config.toml
encoder_arch = "vit"
horizontal_flip = false
loss = "softmax"
embed_dim = 384
encoder_qk_norm = false
encoder_pooling = "mean"
text_encoder_norm = "layernorm"
text_encoder_activation = "swiglu"
text_encoder_qk_norm = false
text_encoder_positions = "rope"
batch_size = 512
weight_decay = 0.1
Rows from block 2 of the image encoder of a small contrastive image-text model, named by matrix and row number. Rows with one number belong to one neuron. Each number is 128 + 32 x the weight over its row's rms, rounded and kept within 0 to 255. All counts start at 0. Numbers have three digits each.
After each neuron's rows are labels from the 100 images, of 14848, where the neuron reaches its highest value: "top examples" is what is common among them; "colour at peak" is the nearest of a few named colours to the mean colour under the peak. Only what is clearly more common there than usual is listed. The data: photos with spoken descriptions (Open Images, Localized Narratives). In brackets: how many of the 100, against the usual share in percent.
# fc1: MLP up (encoder.blocks.2.mlp.fc1.weight, 320x160), inputs 0-79
# fc2: MLP down (encoder.blocks.2.mlp.fc2.weight, 160x320, transposed), outputs 0-79

fc1.114:165166140080061120112151072134114110173169101144131196073124220111129062173155079072108087165133063138126155092136120116096140119115135154132097083087152108173104104106140113115152122121126060134097088102121084157177144108144105147162139096
fc2.114:117128141133117138121088161138167145110122138105041126106095131135109143169139195151123187117110223112124111128181170090155095109102135078140174080112162068112133141149171131117127116121150094111118121138057036127117062126134105166061170159
top examples: text has "plants" (29 vs 10.2)
colour at peak: brown (65 vs 29.4)

fc1.260:071110102132093054156147121184103125141162147147180114121161129101102111186157114100106165116187086124180195120099204186096191159147097141161103118078109121124102110100103126099131068154109090181069187128173054127095109137180111132177112136
fc2.260:109078104111100129141145122102155143119143104118100186122162087169156182136117115134174144173142164195130076121117089068111107060111108118149138153138186150149126143126118145186136111133100135151140135093113179190083139159083087152134092162
top examples: text has "holding" (35 vs 16.2)
colour at peak: brown (63 vs 29.4)

fc1.35:107128160073084108127128139150114137140169123109073100135173128116106109102120185168130150109077126164173156136103163184122159147145156152099143117107130168112177122095147202183043150099070058087181156100075111112156144138084123143105077142
fc2.35:152171054165222101176145135160129144138138147087142183118140125141178041129147075132128123188158059073136132120101111110124105064130102139122096148157182138162110110140143123090120162141116109100135166177123131111142093084156070130091125089
top examples: text has "wearing" (29 vs 12)
colour at peak: brown (62 vs 29.4)

fc1.52:109114214136149103192122125158071114129114106186107133125134120152150084120145132147117076083098148145167092145105164169144149115116151174208126112109081149143149141112126115145150127197101108141103097127087168091141112089061162125114049121
fc2.52:149109148189016068162124142143085115185103175090105151122114150147153089106105067113089126090154114145143146105049154136081167149131083150101127134117140156156136188183167124122167098143153105072159157067096147159129131158160117168151144128
top examples: text has "sky" (57 vs 24.9)
colour at peak: pink (33 vs 9.8); white (32 vs 7.8)

fc1.275:162137141132109152114156108119141110183119130147118114091108130112155081158104084103131086134179207137110123125113107097141079133201163184101146100120138132136173069117127116113153159131096106107117118107153149131121057132122172108130028101
fc2.275:083122122095125131173115130163094115085067155099099118045155185155106179134145165148128170169166136161134143199129132132152138084092085108104129127120130117075109151125147110184127116134136108170112136165084154164157182031149149185134184163
top examples: text has "plants" (32 vs 10.2)
colour at peak: grey (63 vs 31.3)

fc1.1:107127101116145102103106123139087128155142137112083119180113127099129144155133076133129117128141091085146094096105142129117125159140124148169075148069108123090135120194163095133096093158143132180164134120159140107149111087115106138174155138
fc2.1:194151125088134175171107138108066107161136171149114073094139109141125054154174174134122129106147179117198169162145122144153117118126137138106137144133162120156171124089152100164129138159077120093087125132103164166099140221053131102103104113
top examples: text has "sky" (60 vs 24.9)
colour at peak: white (55 vs 7.8)

fc1.150:110080135152142130143115034072133154093097134120146183113089140099158154121083115153130070094069133065222170124137176143159128117109145096171119130119122127135115055146142153129170198105145126146090086102087142106152132095161109136156139099
fc2.150:147153094199152152118107140090149090215125143070145121148186127169104160122134158101133191129121159180154123113150103150111090107115116113143148136143156115120117143107101147147097149140090135141158167108122145110118141160064069197110133174
top examples: text has "man" (28 vs 11.6); text has "lights" (25 vs 7.8)
colour at peak: blue (64 vs 0.8)

fc1.110:117104118112104158087096142164126120060141174139142157173142127103129061116094185162197155170178169147154108089088121135132160078197141106101088169073112122137164131159129168126146118117181089135132157153117167145151107106109118136110155104
fc2.110:151127130147158109136108063074139136191206082137117101138127093158090175029135136130065166138099085057127129116119171079088134137147140125141155108124090128150085161117145136143134171135113155156128138099096138180120164114146075146107138112
top examples: text has "sky" (51 vs 24.9)
colour at peak: white (26 vs 7.8)

fc1.172:107177136144118093096081101085094136129091136109153133096154094115121112152148126181089111130145103096138107120127208107143131087141117128137161194146085113189149118110144140123121118157066144157149169084048154131157107161084122115121114127
fc2.172:129133152135104117164117094148090089224138112160119142169147145124159112133077138068107170095084140149180156109112085106104117151115126046149098122120174083090164187175128139153113164129193163172101131143162088170137123164122136107173105174
top examples: text has "sky" (58 vs 24.9)
colour at peak: white (49 vs 7.8); pink (40 vs 9.8)

fc1.303:070137115194074099148172129123120121150119129146091190161152129111105100121136083114136094095132166113125138126170119142101153166098122124095126073085144158077129153121115172121060170094153071089156135135146187090126116095169114131102149117
fc2.303:137107138101160126104118161146126121151107127131076108151149152158107053104150106107154084119088072135164131133118090136083092086148099160139120151126123131117167063086120114135162114081119154106154151166079147143144116150131138119090154172
top examples: text has "table" (30 vs 12.8)
colour at peak: brown (76 vs 29.4)

fc1.74:084188100116113086040168146045099119151111142133138100104177135128169108099089080133085141107143089185155148090152104122139093078118166097094109133121093130117108100132161183134106055130157136090121129134154102170113110180132150139142168120
fc2.74:152107170163085135146175124137130132133164150078119093146162128117122089166073136119130114047162141096107130180100135168124130079157118150155155130098068096149133194111194055107189086072117148207074090196116150160125097124117115130054104095
top examples: text has "white" (33 vs 11.7)
colour at peak: grey (63 vs 31.3); pink (29 vs 9.8)

fc1.12:098102091137077110177134131101047107168183082148120143118162084108172135164077156092200114161088111133132145147116126134135102195167074140098159120117102088197177144133157136150107109125120100135099120095106137152146108160155093138123129123
fc2.12:097131136093115171097096165188118142135183187191100105171044149119086120085160137120106165206115158135131125180166116166104168110084112156113154111122089132123130135093118158126129106138170090128149134160129114098124126134108107087125084102
top examples: text has "table" (30 vs 12.8)
colour at peak: black (64 vs 16.6)

fc1.155:127155107150153112154205097101142120153100089070114166109185138120103176082134094088161105102100090126144110176153175127159138156135173149098099135140149120155123113072169063146162122082127101130106122068105085129220058083113078112097063136
fc2.155:143158107110159087104114109111111140138165144176126090116154091143161133127106140181193141129160151124170122134112134156095089143056187152140122101142108082146047090139066164130119113168202171120153123097074138136100139138125060127107104133
top examples: text has "sky" (54 vs 24.9)
colour at peak: black (47 vs 16.6)

fc1.99:122156159094163149091180111103115122086136171147168149107174119093066106123103135142171082116159153102117146131152095172178122119135038188137094166171079121140125104154123113154146155107096091165138111176177066123157113140109095107125097126
fc2.99:144113071133145175129061151114121132086099103128123148127052098147139124090136092163128120095124084151156140105174180164096124151151141080204131116076127124139125093129157123122156135082142110158166146121163170104145115107124167103079168073
top examples: text has "persons" (25 vs 9)
colour at peak: pink (40 vs 9.8)

fc1.179:054164112122098124115169083133124150092101184136109084099099125123191157118081125124097151129101149159107182131102154157143134116151089082106153057146128231170142149098108080140102182151104132118173109118148147154146145111178120144092119152
fc2.179:138056111162140065081112197112136138051094106195205103106159087174212146142103116124133069059132139162143127119110115100141121110069111078124152149093160138130130148106124120103133124137156167079090154105143089098163094099068125085152131123
top examples: text has "sitting" (33 vs 14.7); text has "woman" (25 vs 9.3)
colour at peak: black (57 vs 16.6)

fc1.59:036181086146119144144126104144102133089165190194114100115131179096103140081175131121148154113189102119106168136105154088103141125052106126119101053145146100132152083205146064174083100104048129129175192150142120146134133132117127096120106146
fc2.59:091148107110108095145117182132105127171120080094165129130153169080084123144117123163127082124135121104096156162140107107158156141146153145105109144175121102155091091143144165136148092106111110103122165135116115141138143124096146159084137083
top examples: text has "holding" (36 vs 16.2)
colour at peak: pink (69 vs 9.8)

fc1.119:113171164084177170146082137086117091133113141155167097135134105180100118117167136136148088098106103135169141170116195138201149131104162128153131149095140101146116072116153104140181136119084069156182199102116084095127113144117131146133077104
fc2.119:176137093156115071088096120127163103095118166144102090148148116129125117149023100140086176104123142125084095097079092145128051144103120136088136187122109099198096162152115179056095089116230165090085146110139126084109097153137144076116090096
top examples: text has "sky" (51 vs 24.9); text has "grass" (27 vs 10)
colour at peak: cyan (27 vs 1.3)